config.toml
arch = "swin"
model = "image embedding model"
dataset = "retinal OCT scans (Kermany 2017)"
train_examples = 98430
image_size = 96
crop_scale_min = 1
horizontal_flip = true
translate = 0.06
targets = ["finding"]
num_classes = 4
embedding_dim = 64
norm = "layernorm_no_bias"
norm_position = "pre"
hidden_act = "swiglu"
head_dim = 64
fused_qkv = true
bias = "none"
qk_norm = true
layer_scale_init = 0.1
parallel_block = false
inner_norm = false
moe = "expert_choice"
num_experts = 16
moe_every = 1
expert_mlp_ratio = 0.25
experts_per_token = 1
shared_expert = true
patch_size = [4, 4]
conv_stem = false
depths = [2, 2, 2, 2]
widths = [64, 128, 256, 512]
am_softmax_margin = 0.3
am_softmax_scale = 16
residual_init = "scaled_by_depth"
optimizer = "soap"
beta2 = 0.99
learning_rate = 0.0009
beta1 = 0.95
shampoo_beta = 0.95
eps = 1e-08
precondition_frequency = 32
max_precond_dim = 512
one_sided = false
adamw_lr_other_params = 0.0011
max_grad_norm = 1.0
gradient_noise = 0.1
max_steps = 7700
batch_size = 64
epochs = 5.0
lr_schedule = "wsd_sqrt"
decay_fraction = 0.4
final_lr_fraction = 0.05
warmup_steps = 380
weight_decay = 0.1
adamw_weight_decay_other_params = 0.05
Rows from block 2 of a small image embedding model, named by matrix and row number. Rows with one number within an expert belong to one neuron, the router's apart. Each number is 128 + 24 x the weight over its row's rms, rounded and kept within 0 to 255. All counts start at 0. Numbers have three digits each.
After each expert's rows are labels from the 100 images, of 14976, where the router gives the expert most weight on average: "patch colour" is the nearest of a few named colours to the mean colour under the peak. Only what is clearly more common there than usual is listed. The data: retinal OCT scans (Kermany 2017). In brackets: how many of the 100.
# router: router (model.blocks.2.mlp.router.weight, 16x128, trained with AdamW), inputs 0-42
# gate: expert gate (model.blocks.2.mlp.gate, 16x32x128), inputs 0-42
# up: expert up (model.blocks.2.mlp.up, 16x32x128), inputs 0-42
# down: expert down (model.blocks.2.mlp.down, 16x128x32, transposed), outputs 0-42

# expert 3
router.3:120095142118091124138102110095144128111163130138150100113146115129135149113130102131159177116093127132121120147123101169140111148
gate.0:131144152084134124086155130121098121174123118086117156085122146133125102102136117153105126120097127138119141138113111106122098142
up.0:097102158131116139098096161140121084158170159156129104109119134139113148167113152132118127118136099172162115093110145129118166189
down.0:124168125156139170119080123124121163130077059138124102124125100155160114108096133143157112125119122142148083078119122137138121151
gate.1:122109119144124104124107170114164103106118134104095120183151110098071116113168122111136143123118132145125105145138131113100144110
up.1:125116133084110184103069090113130141149127175115125130105118119134155156120122137100120111084118107166153183129132157132178140128
down.1:146135147149141119134136112144072130116115103132102145140156115088105110124150152156170100114097135158131116185137083121101157163
gate.2:107132129141146109131159125116128146113137164137177102116159098115119150143178102149117106141095132140127078150110169097127132187
up.2:139117123142147143125092140127122131134131116138182103101153133095128104124107136146160128108128121172129126111104149140127142146
down.2:102054118109113126136159162161136170119124114177116136120112154095147154080145145159122111156147134109163138125139123172116092102
gate.3:152120111114161098154135105117135127109132174133126117086158098103143115083085157158130100118118106101172116132102126136158139131
up.3:144132142151142131134183133134175153095117149168108134135090123110133166136093163123136162100154118096153135140108137091098133143
down.3:127093122167162136113130102126121100161113161131129126092139110144152105160143134155100140153104118113157118136129116101162117119
gate.4:147170124129086104128134121129128131162130132115134087137188129171152101125084114138147137102122146116146162139114149146107124122
up.4:131105158121115118159147114138139148138135111109107131164131200135144123137101169100167109155112164128073129076129134112125119195
down.4:115142119121122133145123119104097115100107139111145144110119115151090139148105103093095154117120147104131127110147116133108140106
gate.5:143130138146101129137159147175134105146142114094158128164105124104118151120163115121161153102098154132139121058106093137137127127
up.5:150119126148164084094142111154096087124137130127159144166126115105116088133120103115138132145132120106146118136079140106096126059
down.5:131114099134134130123145145102064139172161110097131132088079132113148100152128138123109122169137157166134111130167126089144113183
gate.6:132123117118131077149152120112116143113126134111093157144154131096143129131169159140131084101132082131133127144110093167105166138
up.6:112145066133120129171162125123119126130134106146135114167117135173155135155117153160128147157103147123172122084113076103137101124
down.6:080090138159091115142127096139124150119158119109118170078129105128153143110149098136092103126080130139082130149133114112158134127
gate.7:125084134098137136117142153102153081113106130109110108114146140150113124154152108115120111093100158165136141105176150117129114047
up.7:154122130108118127124137103112139105105121131138151165105160134148097097166089078175154115125139120138111108129134129151121140137
down.7:154116141178110105091123089110099166136158099092127106137115157156089115120146146116120108148124103146129121124187128137183122146
gate.8:131097159133121115113114138126125142152112173138092099157126150112116108132131106137134072108114098127129106143148099154110150101
up.8:111118164113176131116159101114104086121112135143125125121135088118123145093081142113113171076097135142133143123165141075104097075
down.8:139130178108135123158170117144136155088112108165177131124092155105159096130117090097120118185093129151123118099115120109128142103
gate.9:152124126151132152128136113137175181094127144117164166148122118142142147089150129158167148109145111157138136120124082110162130138
up.9:176130129104118107145120084074103093149131141152166119094129153074159103145160109134167143139122130100131131148122084119167156122
down.9:148146135111154112152123171133104095128136090158123160117134127137126163117186144128143125115146085154133160164122153153091094134
patch colour: grey (99)

# expert 8
router.8:117149129086084089147118107099157148130110161171099098103092132132088112141137137153148148084116137156107125159099143103114126115
gate.0:127134105170131131076101151133084059169127129112180081100153128136146154171150125174103123131096133133123154133146156122114131156
up.0:116098130093134112122148131146175111109126166167096116113114134095084160143110117094095153113111132130124099088122097151139137129
down.0:170120134125156138124106084152157144124118114158166126100075121105106207141076134103096158139161130109129138139141142193133126094
gate.1:150160100101153126130118121125154131152111104114170109099131104117137117135184150139143137125110125113153080142127155141135158097
up.1:118111097124111081145148115134132129168071124098076148111155141100106119105141101137120140136095154130125129136147114124110167180
down.1:144091185149111180126112142118124157147138151114113101124122090147136129095121085125101115153092103075108144155149156124136123127
gate.2:144213046118173142133115121106133096111126152126152136112144147122117127122109095144110143118119102120113126160142148100104130131
up.2:148121128113138117177152140120088120098162174111137136194135090140147156152121155121139087123136098152148136101122145119099136124
down.2:112142147104094137103105120116137096134105136138126125068119112139125127129111106132126150147152135126155176129121143112151132142
gate.3:162115124179141129104103132133149140145159093086117148111124118101134110090128127151092110161079072108106180103154134140181131106
up.3:081130141121134103129152108129141069105092110179112118157117138153111155065109150123112139113106138113115130092120143156099089087
down.3:139109133101147137140103163098134098114123068125155118146121129128127116112150143112117095144147115110127116142104176136089152143
gate.4:171124155142064133121149107108148107122123154124109108155100143133125109140118125128116115130100078153187117088089103137103105120
up.4:143139090107097155122105145154170150104133108148084103165117149114141162110132103113148094115140134121156129126202065147127147120
down.4:109168148107107120145137109156142104074149170154095148125162113120147138145102105134114149100106092142158126156154130135135128120
gate.5:122116118138147169142135150131152128130202154193097136169129159118082132151106125177131128141134106124150132148120110149079116130
up.5:091094123140085162171156080160097132089167136120104094144181156132159154129163121165117138141093127196146154121144136129112129129
down.5:133098153126106134141093137153135158125128154131157106126113116122153110125092141107148192154107140113145155087121127138074108139
gate.6:118122127106127117135116111131123133129121173134125127181137149112128101119100116121134142158147145146094101118153134190135111126
up.6:153126155150115118146132119142117082099107097115112131121132113096126158126141098144117091130145145122116123143173125148156116132
down.6:092147176122143109122115124153117135152093085151115110135119157119114124125129120118185101135130091116131125124135170141129110126
gate.7:150070132128121157119139136145112120155131075147117096103124102134147124119112069136144138128121143087174156164110124105133142119
up.7:096127104148126156079071144145122177158140160132117118132135108122143086085148088107160151188125123127142131160136104142117104142
down.7:154104148139093178129140144159113104094101145132137138141150172126101140143147130144167142162152111160133145082099155101134111118
gate.8:154136072099090139133126109110151102123133109158138145086153153164121140127132109109126143110115117107125139144113159127105109100
up.8:137105104102104091149134172100088096131124128124138142126111115143146137146110151105127142104132105116130112150127145140130159123
down.8:127121155112143215119159088099177133128114122142122168119114115077176154145103122138112165148141101133131163141089112098159104141
gate.9:083118135154147142134093113123161135114153178139085118123097136160130092162118090137135119097103099119166126159158122144101150135
up.9:158117128103130110105117122132122100137131120187095148166173149110123165094113092101147126125155108128088141169117148166079161097
down.9:126090145130162130151114118132153109144152133099110123143110106101083115159096155157152116136132134169136192135093163108116162104
patch colour: white (56)

# expert 9
router.9:093161104153113106148167137158101070157117131092186121164105118097093157121122156138112113142137127158138171134132110109118132147
gate.1:170149125160091123150153117123139082108112182171071129121127118133150122156121148108133099151135133115118121138145139096132145138
up.1:097130128148109131160114157158113069130126087143098088164130137157113127140121129118101055144135140128132116113128114140154106149
down.1:146112120113162150153158118173132144112125152135126103121168131112149113157122104130130127179146135133133166158145104119148109147
gate.2:094179139143164102123132104152104068120187111117120098141097117136139086121137153133136131139101115157087132133147123144163106112
up.2:114110125116133170129129130125119120123103121094110123142173121144156137161114127120136143139149158109155147127128139136141114146
down.2:188131110140147143135144188159149077178097128164136104179128137149125127126109160099148161137101138142132093151141146159094128163
gate.3:111135082116158132105146133147153130124133085118153154134103123080108165130157137111128140116170161165121116107116103126134158095
up.3:150125163095105132095117092105136151173113155165102124098132125142159153150153095108160146150076124146110112169105142134125146170
down.3:109107133135134131075104131109113141119127110114104130115143152110159108089099153150090129145149110134136127153131145132144085114
gate.4:111149127087159180110119150125180122135089130114149159164142156083162177121142106088123120132128184131149128116136121127106119151
up.4:142090168140153145132103159120102117140141111087068139119171105114113115124132144144152095159083150121116148131177124128113141158
down.4:132113133106142099160121113127126137114088146129134152102152120129102103147120114092120089105136168152147119142107107130088096120
gate.5:117132133134109122136132151139106119147105146153129108153134085154079138131101098143130145149122142118127114104165158080151118120
up.5:139162138105121115114140151177112134151127166115152125164113113170098134114100114134088124145101146156114116128115100120129118077
down.5:158130156131146114114127107141088109093160096108130097157127134143111119166139136126138140139156097103097091096094083137125171096
gate.6:152145090171170137125163122109109149129099132115115124112140168138169134112130137117107140138141133107120157108143106113109138104
up.6:145113149168126120123121089099110104123160144129088143128146106159130146113124153098136104141115119148120139128102108101149120108
down.6:149106091158148121117127130146162167110129141151109130146135093139139121116099131112124163110098142136155167129148142168137081122
gate.7:145133118160136125156087173167114144150107120130121136142174108142125129122118125107111126094111141118194134123107126161117155155
up.7:131162110132160126174127100145151117147141097143130138148112140108125084113113134143113148142121181126133117139131158121171092095
down.7:127100065097139144141130166101114182166157149140148154119109134116153119142090115115128149097141089144117141127105163129155164124
gate.8:095140109119156122178159141141158092161164128136110104107111123120100124136104098104084129100141104126111109136131117109129128126
up.8:137114178063143146139107095084160145132151148150161184154146105153134130155140139105154152147138155114138124126131133151144121144
down.8:135146145128113108102135119122135129124134130168132139093104050104178121123158101128143131094100103129110146147115156163152149097
gate.9:118103127123107142139123095132133125152113147156113105144156164140135085098150134103091057116119118156163119153135152100160112111
up.9:140142108128124133091134121119154157085129109086127161174077120123131165175098110121176149144146167124134128095169117124138135106
down.9:148144150125149114150103144134137130137130123193124182122100139143116096125131140133137134146077135163113106142106112141091129083
gate.10:052114147169088095114120079133143103145142122144101127137138134117121120094159127112132121131096102144087150103134162084094095122
up.10:129170107159148143117130156112109141073144138185110150136132143121123132120135133155184128104127114093107158119125100108093174126
down.10:089100122120141146117162139090100138159114143114134139134160139123155140176116110105116140172103135125117159100117115127157115091
patch colour: grey (93)

# expert 13
router.13:118131152078139120140151140159124123121092084136090128078166098134147119128150122146152144134146184139119120114085157108138127113
gate.1:097140117112127115135131122128142109132140153070088141114125155148072143104184147108124146120148099131126136123130160162121096117
up.1:107121125141130116130155109064146171155160132123122130116141140146109151081136094091103117122102121127134101122116147115110132141
down.1:111122171117121164126159114139157155098105137167149095130114103160123151119103140143133147139118182127131130142096142126113122148
gate.2:129142106120123105121095124143125114115124157097135118134123165103087156190104134111140131137118144134141128117136124132159094178
up.2:120129106148123130110150139105126095190136099179122128097100161122145147130124121116111098137139142123186131128137170109109142128
down.2:103113109115060143129071152169109132142097056141130097096172127099135100130156117158113142087148121090121092112139150134103142113
gate.3:119136115141081120088121138094149116133099133124167103097131096124135127108148173124121149169146131117131125127151107158159127151
up.3:106135122158137116152104131111163138089116148128162117137136113100126121124142093176096080098111150092127120116105073058127164127
down.3:095128112173144146135126125115184073116135112122121128132108151144132119058116142167201107092136107140131085156131112098120123131
gate.4:111115094135134143102123131114107129131132127137149160134105126137166097104131160120148114166150124126120120135122161130134113172
up.4:103162136105144044167099139120102137105107103129131159128144118093139112119187139153128106102120141160151149125131177162137085117
down.4:093135148131158135115155135113130156075205174183114153114158137125107118138130132123173137147138163189130132097099121131151106113
gate.5:155097117133165142119146117151130169146089141187117102112174111119095101139174107133102120148137177148140124148108157163089123136
up.5:121133126092143113125081140086113128108156121132126109138128152157128153139140138113144116127099135097127152110111136120142106138
down.5:125113174138145151136101099153163134113112135079153144136093128117098116148159098124143128143118141088101140177105134126109113141
gate.6:162108147160069091106142133146151102162116135108169135124119105150124082130148143121124129089141122133105143120109138126119141146
up.6:112117084126102113155096146139165151121156173140113114130169106161144116143147147130158158126116127089131072168163110108140122119
down.6:072113118167131150112115125138122115155135126132141126118117152105143113105119147114089158146136134154144123127125121160115136119
gate.7:097101139151122160151091144059118124091172155129114106105200155127161160129158123128128157113185175095110121128123099124109110127
up.7:119121104145140145107129101143078117067137167098107095138123111155084138129172153103080143080145108131144097157148113150153087145
down.7:148107112125137124191125167146151130115084069053103180131116129147138129144127118126155149146146115122125107131141076170098123110
gate.8:168166116118096140146164118104123115096128111142155127140157132150102127115123145083137147155142105163147152138147128205105137156
up.8:129157152137092131094123167121124113144105120059120153102159192104096132131101136164115097149139125117112093106091101106117115097
down.8:135122161122140088142123152082154076096074121117153106111088134110123148112109152101099133104132117143109108128125163151142148135
gate.9:159111100132132156118113175099140162146134129124146182128147068104131152107107096122085131159138139115129125128153138147108137138
up.9:150162137113144127141136136122139164130131140101144155128125121142146166086154101125156093131177129143105147123145131151149157136
down.9:138114116113121123155179161128159137091110116113104144151127117119124170165082137141150164137072086142133153088115128132087154109
gate.10:132101092121132183121126128156118087123112132096107125089106140132110111106154130124130131120124101111127126120138116117167091088
up.10:122141163180116101092175146168123114141101146142145167119137138162096113164164158134121115127139100131184157111104120106137176087
down.10:137151146119081089150129120096156124123143152127102150103127113096089185129133088115123097099147140139141130131114129141141156062
patch colour: grey (95)

# expert 15
router.15:176077178090124149119100137130171135122146111132122092102141142122153109098157138146161149127120125142145131143144148181128106138
gate.0:189165088122143139148118128156117092166144176158149154124132122145107143189125168133116139144124164111135082106113159104112131121
up.0:124124147095106127115098153101084163122128114111101110114113106117144137177116150162143135121125136089124167165139183163101103117
down.0:156149117146178109153140128118089135171119110120140170142075164148129101120133139114126167150133095151103113107138121069096058145
gate.1:099137132127100158101112148124136123089141149138138116128115129117150129108123167078127203129094158151132116126129166100125114155
up.1:161109173154146158134133173084133108155116141115150155102133132081111082098106117132121140093127130099100117142131127125125139156
down.1:101151117159143131144186096151106122126137105140112124131152130122119090107078118114144178158151099147136146127146167156143134107
gate.2:145121124143128145134143145135122114073137126133149130076155127158146080126091125179142134074162120138147144159121117116159126105
up.2:137112141093121111115118148138101111160126124118158156102076120129117119118133117132104138138140140150153104077071120109134111161
down.2:132151112124182108164156114119105110161169145093097187118107129103160153100130118095111095125150090149145148145142092109141150085
gate.3:107098114123145143133150119093145073194139157171124105090102115123159098131109129113120131114109120164138162113132133122156108090
up.3:130170153129100122137112124153167148106136126090123122104103120125110081164099131110152159150121141167139147127115168092139116130
down.3:147150128117107157124109103115099105127126117115174140083133102136154144130188100097111158149106144124105081129127147156133138120
gate.4:097103113120118145154117117114122149141145104142131067112112077147102162143157138142151142128100102133151148130112161127142100105
up.4:158110115171145148166128159104127160107122148100128094169076185137126099086132096150090154162146125123110131123127122106098138104
down.4:129112132156099173128142123109138103161152148097106133136076121121095116128060134095129142133105126122106115177135154143118119172
gate.5:133108105120134103100105128114187154119136156100152117113110145132133135125117151109170118119105147115111149098145188183144144131
up.5:091082141106129167113113115170174132153162120149183120164113115062132129095100126105147131130095124089076114117150134145104128110
down.5:155103127137127159123122110160131170113166145143147135117120132096136124097142109187105129146140146140086124118151084147099131165
gate.6:119162117129176139158123114138155137098103127149125110115141129147098137114147108147091150098134127097169106126132143117127160145
up.6:183175139099106146131111120151189140111118129129122082099118144126073113132098131165152140119064163110102108150138127146115119122
down.6:137151146146093136128151129115097117110076155112146149135143123118097181099128122145130119158164133117130142162140149150144120144
gate.7:133105162145149086164209130094145157150164098142084144131139101148125123142109098137153126131148122138093154139124138087112098076
up.7:077125141149113142117159081124165125126125135084179159132153149135164097148099125124102138148098119155128128108162102085106135101
down.7:090110117125098106133118090123109123151150111127131117146149128114160109124121124101130123101120095160150138099120116142135183098
gate.8:093076120177138138167105120164137110137171130119104138126121148122089148133132131163105187127125089127092160127112127120116095105
up.8:167122120147113165101153132137166134100162118146097105153136119114090126136113099134103115094110087134154103131113116096123109164
down.8:173145133130153151142168121085120092099127132129159119144098127137127113115148118109140090119144113152128148101142173077094091104
gate.9:108133114103125129087154162147088136105125120143096116137154150164120116109114102095126113115151110137169141119163158114104157125
up.9:135127143159123132115132091121134156149184097125113123111075142162156149153138157164101123118103098111128137107136133113121153149
down.9:171113095111102148132117179113122110144126165107134111147138152137130150184147123131118180152150114115082115149116119152102108157
patch colour: grey (74)

# expert 5
router.5:128126109111118123207145085148125115101109097107136126063126103130130149110129109168139123093097122107164158133171137136122146100
gate.1:153157112115141150116099166101106142102159157125170163134085155122144123128143135142163097116098102140182172129138125130101132123
up.1:118119130074098105120136143158160128120119131126096110155157161161098185145120174120115108144147130117111129152135127096117141126
down.1:120130142156112084118122164170100112144128139088149161116091120134113116172145105148153109165162077160160111144107144128130118134
gate.2:100118099119143127159129111121162115164121163101175123125127133161113123118143132176121122131107173125132135121121151129154125120
up.2:085132137128093114084135142098156135166116094147166115133134172127165146105123127102101134155127138166129156161152154137133155098
down.2:131088131138144096127134096122080191145148115117187120101136094099138149169155121126080108136152129141156143115152099172164120175
gate.3:108094106132091150170095116095152107075111118134142123107166187171075143145194148119120124132100134130146151154189119093121119123
up.3:151180147154122119163123179133156105118106124085145094167141108117165119144102074112156123125087122148074157128180121097100138107
down.3:169163108149138150159140157123156150163123151176137134127135117147102163119094079116139112128133186125172119100127125095143145136
gate.4:133131170132157133095154097110151135187159101133124106121134146099155088062138112159075141108170109141091154157121113143093104142
up.4:139127111169160129086104144113104107101129138104158135129154160123140121118120132134125093079148163126169149132113155150151129142
down.4:102124128126136135112145159149160105101143118126164140125137124179104124150117156152135171121131146116065137162128136146126161128
gate.5:135164134127116152149115121092122111142123107160131118144154086143135117126162153129144122143154122105113117142111173088131089188
up.5:122104104150140159148127150160125138135124158105129161115103117122083104138118110088145137133116141155130104058092136095124103140
down.5:154100123112170113150149141103118119130146117134069120142139175114127139116115127096149129146121136175118105091126131114135104140
gate.6:166144143083142174150157107116131149156118113106107134125135103163163132177113119156148130148152124124112144145161094160128144116
up.6:141163157135147133120145144125111134091139131116117129105148098122117135081105170196141114155119129159146149177135130151107114114
down.6:067130123118079138136135146069110115114084082153173147115131124127160089104134115136126140140110167173145140134140130096142114087
gate.7:117113152127113106122118109113109130149167132108162131189136136132128134150107136126122127159103070073102137147176183088176162148
up.7:151161123130142115117168127108121132115143120137131139161121089149138138120098082062119141143134134183153093113144156128120145121
down.7:139126100140089105139119125119146137133139152089116122114123117116142173110111089137169147109098096089124140136132121163123133112
gate.8:162132106111145082132100082143121124138135173182163125123113148129090109101097112108156139139155106098149110131142105154108148142
up.8:154140163082109127127162184134101112067115117135175122139104130116138141121119109146096090066134104135191111119112128119109122175
down.8:137142138141159126141153127114107145090081126124129115184128147148098139106149111110096140107163139090120145122146107127091096124
gate.9:066081146086144128168148159079149126090185133087120133148080111097121154137115139119098128135091161151111072128121102117148104149
up.9:161138144136174082136125159170147134179142127147102084121170138152108123080099124134172172146122094109143136159078121100137129130
down.9:151084156153132108152161113133130132104094169157133153125123156135142152106129165138100137111156130155150143131138120072122128147
gate.10:098156074101150160160135146136134156135175170168099156100104148126110173110111182153161131115139118121136112104171142140109147111
up.10:133122104161123101139136116112150138160110132158106203139124126109082109136092114175116155119131164107134106134114136086124136115
down.10:114103175128117118118143131112120150100130092083148078157078092139103142105130126145125101141160089112112150117109111186135115115
patch colour: grey (99)

# expert 2
router.2:188137132111167182102147138117126158117086111102108157141117130146177105119100119155130163134122138099161159100103114150090138084
gate.0:103146087169140143092131158135115120158127129148150146141109136086111136104107139092108169167133136089133081158148140159116130128
up.0:134157159112104091132131113117156103114140141146127098158155124149138112169111123103135122111108130105151131099121121107120120155
down.0:155088142164136122120109123116071141109116099144138137121112121124130144139106097132117105125137156103119118090132111097113131132
gate.1:130104106151148139098135159117146125092124081130147124155145151131109105192114102139137158135134137076141093119083095106134102113
up.1:133138129117116149102148087122131143112121145132155117108108137132135148098141128138098071127125133151138137145163103163133134155
down.1:094142137142165135118103098109089120132121116107147112108158114158133121108168115146144144126170156143102142114118124105165131125
gate.2:147117099126136140118060153158148099134123108147116168143121132121123151141114123147083155101112110136148119105099105104151141154
up.2:090127126118121129081101116095103084122118162104126094118171118132121119115131164107138165130098157092149104122154141112118117083
down.2:167155114099124089089095132125118117142098098134115095137112137154124146173153154074133087153119126127140151142117151110118131108
gate.3:121171120096086100118147139095130065117137142146099097107112107158122165101124154082125108168157113156136136125105156162120122159
up.3:145128139151148128151121116158153177108180131133116192102183121115103156172114147144087083156135152089109086128105166143141109129
down.3:132100147115088160138074100155126069102108112152092121116115092102130121097126098114141098143124141135141090110139137126164109084
gate.4:122135162160153134124116097152107090087091168132094172081097075110110112143145115158153143136125124115128101156106162157142077123
up.4:111109122096144069157107163144162163123136133144124048119145134115094129116105139093111120104098110143135145140104089118129127138
down.4:145142129118098071141131127121152132092161094143111100126136138144145140108105117138124159146181095100130157126124140099131083106
gate.5:175114190180112137119132112138174158104122075120096078102133132177146130169147126094104118127120123133121109120112120129146158137
up.5:132112091086117144135190089137105133122080150146108127138127075114139109158180125083158122121091131158127115158123160128099120149
down.5:133129185133137148131124078137163103105107125118081135145079130088122151147099117140149117138137104148129116152108112168143122107
gate.6:129141142130110103145123146121105113105116147097092124143138117119135137121182147104095112104134119109108122130086160140173121147
up.6:141142126114094110170157111131139092129128124129112156102182141084111061124150110135138133124120159115133127087110137137138120069
down.6:149143161142088108154116106137085104129122106145113170142121117129130152120123103161134153085156110136117166133120133123129100111
gate.7:104151122150130134151117112107103146082178115083133113125114141140146166109135161126135159110102144158096168133096093163051138148
up.7:134096158113126146140126103133084110149126149125083090090160120107150103140147104121057126101157114109156091141150123148168096133
down.7:140131136131165151105144105109135150111108156104125114123129103086100106099109103105122141136132114094118162168145135192125157129
gate.8:151117137109138115141120095117122139124129107148139176147133161124170134101107128151109101081107146132113110080115136170169131167
up.8:113141129137176135091126134114097131126146161150108105125141171095131182116141164153118117108146142142135115126154121143172131139
down.8:098184137162128132101123157106098150111163068149149119143115143117126146121102111152169129147121163128173147146084150121110107132
gate.9:129127117121155143132116133125107136128161150122105120117111119111141103138092175165133185157126179124120134091101160127159115142
up.9:126152135131168119132117171119099151139108146114105143133143115137133101158129157138089161134105153115133160117141121143115126097
down.9:115137103116112165096153083139097148123116142132130140146152068131090148145121084112155109130140114160126187143146119100094132118
patch colour: grey (94)

# expert 12
router.12:159102138162175115094113146105152136132083156131105148130148148146169097156100111087141113130120125091139164173124142151141100139
gate.1:182164138115176123089102111149112142141070146142097103160142152109128081118111139115138139159114128155156131162124151145127150136
up.1:125106123150200123111088143088123150109095185119094138128118135091138098137132150122093092150106122119114120149135112114119108142
down.1:149109139121129147141127139124127099113102134130133108134105104096148102162099128139140118144104161136165135112073154135167113135
gate.2:120113084090124172075139108169135134153141123100093143122122104136117110131078138145092128135129079204107114124101122156143146106
up.2:092134086146154119072127125134160096139134170116077137134064136160137134135127123116124112114138166139146128067120143144165112121
down.2:126132125157125130134160164142169125139114116125099107134166177134161138132104146126088135163133142105094116085124166109146135112
gate.3:110114151124141108090095100088164129124120118110154126106150141157137130046122140153161101091097153079150085134129128147120143104
up.3:123123102159119135099088125085131124144113179153104150157115123146113101142137144126127114123118126101144078176130120098113121117
down.3:133126140120130138109124195176125169165106151073108096102075141113101140129152142092131120146162104126113126144147111133150112106
gate.4:139093164161106117133126099111155187136163162125157172139165169147137113097109146084150144113138102121102117096137125125133125103
up.4:118117146110124146128118144135075134112187120098149105119122151122113105156078135164123091123149173127110122151138101134112124146
down.4:146163141163123123118171132125152154159158163140126155121144124153115069132155076102133142107125118101148157180153128111131127091
gate.5:195085123141136144131107087127112158117084157139111144131113105103125150146135081133104132146161159137161105125088170124094098117
up.5:071113135138057134098134090101115120132110102096112123095151138140109121087137145156143128119138110081142144146157125151142158101
down.5:130142132117127095140134130137155140125065176128110157133143105185131123098109120120112132130123113144102105136074180160112181164
gate.6:125163093139186162137105133094113151136119120129121146157143138158160108145161146084120173122095146107135097100101136125107100110
up.6:111147081131110166115109145147092126144138162133157097148140097146108130146160123106128173161143134145154123157193109150125085084
down.6:147171154171109123137119110146077151140128097136138148121131126150081150102117106147132149124144126115100155170162122088094124079
gate.7:138156124139097167090098116140123075165133128159132087112133147136069159151169094129145149152129093149142127140167159102148133133
up.7:105147092118135110088180135136123135154125117117135153088149140150179123100152085111151089146159145110106094114127149156082121141
down.7:156110123118091154114121095091113173148111121149092143164116123135156138140126120135126157103138151138095099095133118103082122095
gate.8:171115134148133107164110133147122121123132114132126119155127139138150144069113113075105139122119150151136112138130115116117145143
up.8:131154127164101119152135158144149136131103154148131141139171158127147098139155132162107168159065101138146134113084107156161136091
down.8:122114131167133168151127108150106131131149139103138130096110146130187143119124112106148103152147146086135131113083139106145109136
gate.9:129166148131157152165132142169110133147105140098127096137137121133132082144138175086155198101125125142146144150116143117129142099
up.9:147138096133148122172141120170116135190145092153145184130075143099116110137100111135118130171120140108120146123141070122125159132
down.9:099155084142146087077066133100124120155150139118128143121119135077150131132133188133107140174121155135126130161109112081144116101
gate.10:143143114109141117098150153131134095134109138109133099152108134144082187125161109129140142162126127126124129173166162153151142154
up.10:116106121134167163152182156114122156130138141175146179101137121119136117147080119108156129094111075133118139130115121134143137158
down.10:138156110129151096159091128147129116137136097115106126126093133106124132150131109123141129132136147077140158122112135152123140132
patch colour: grey (48)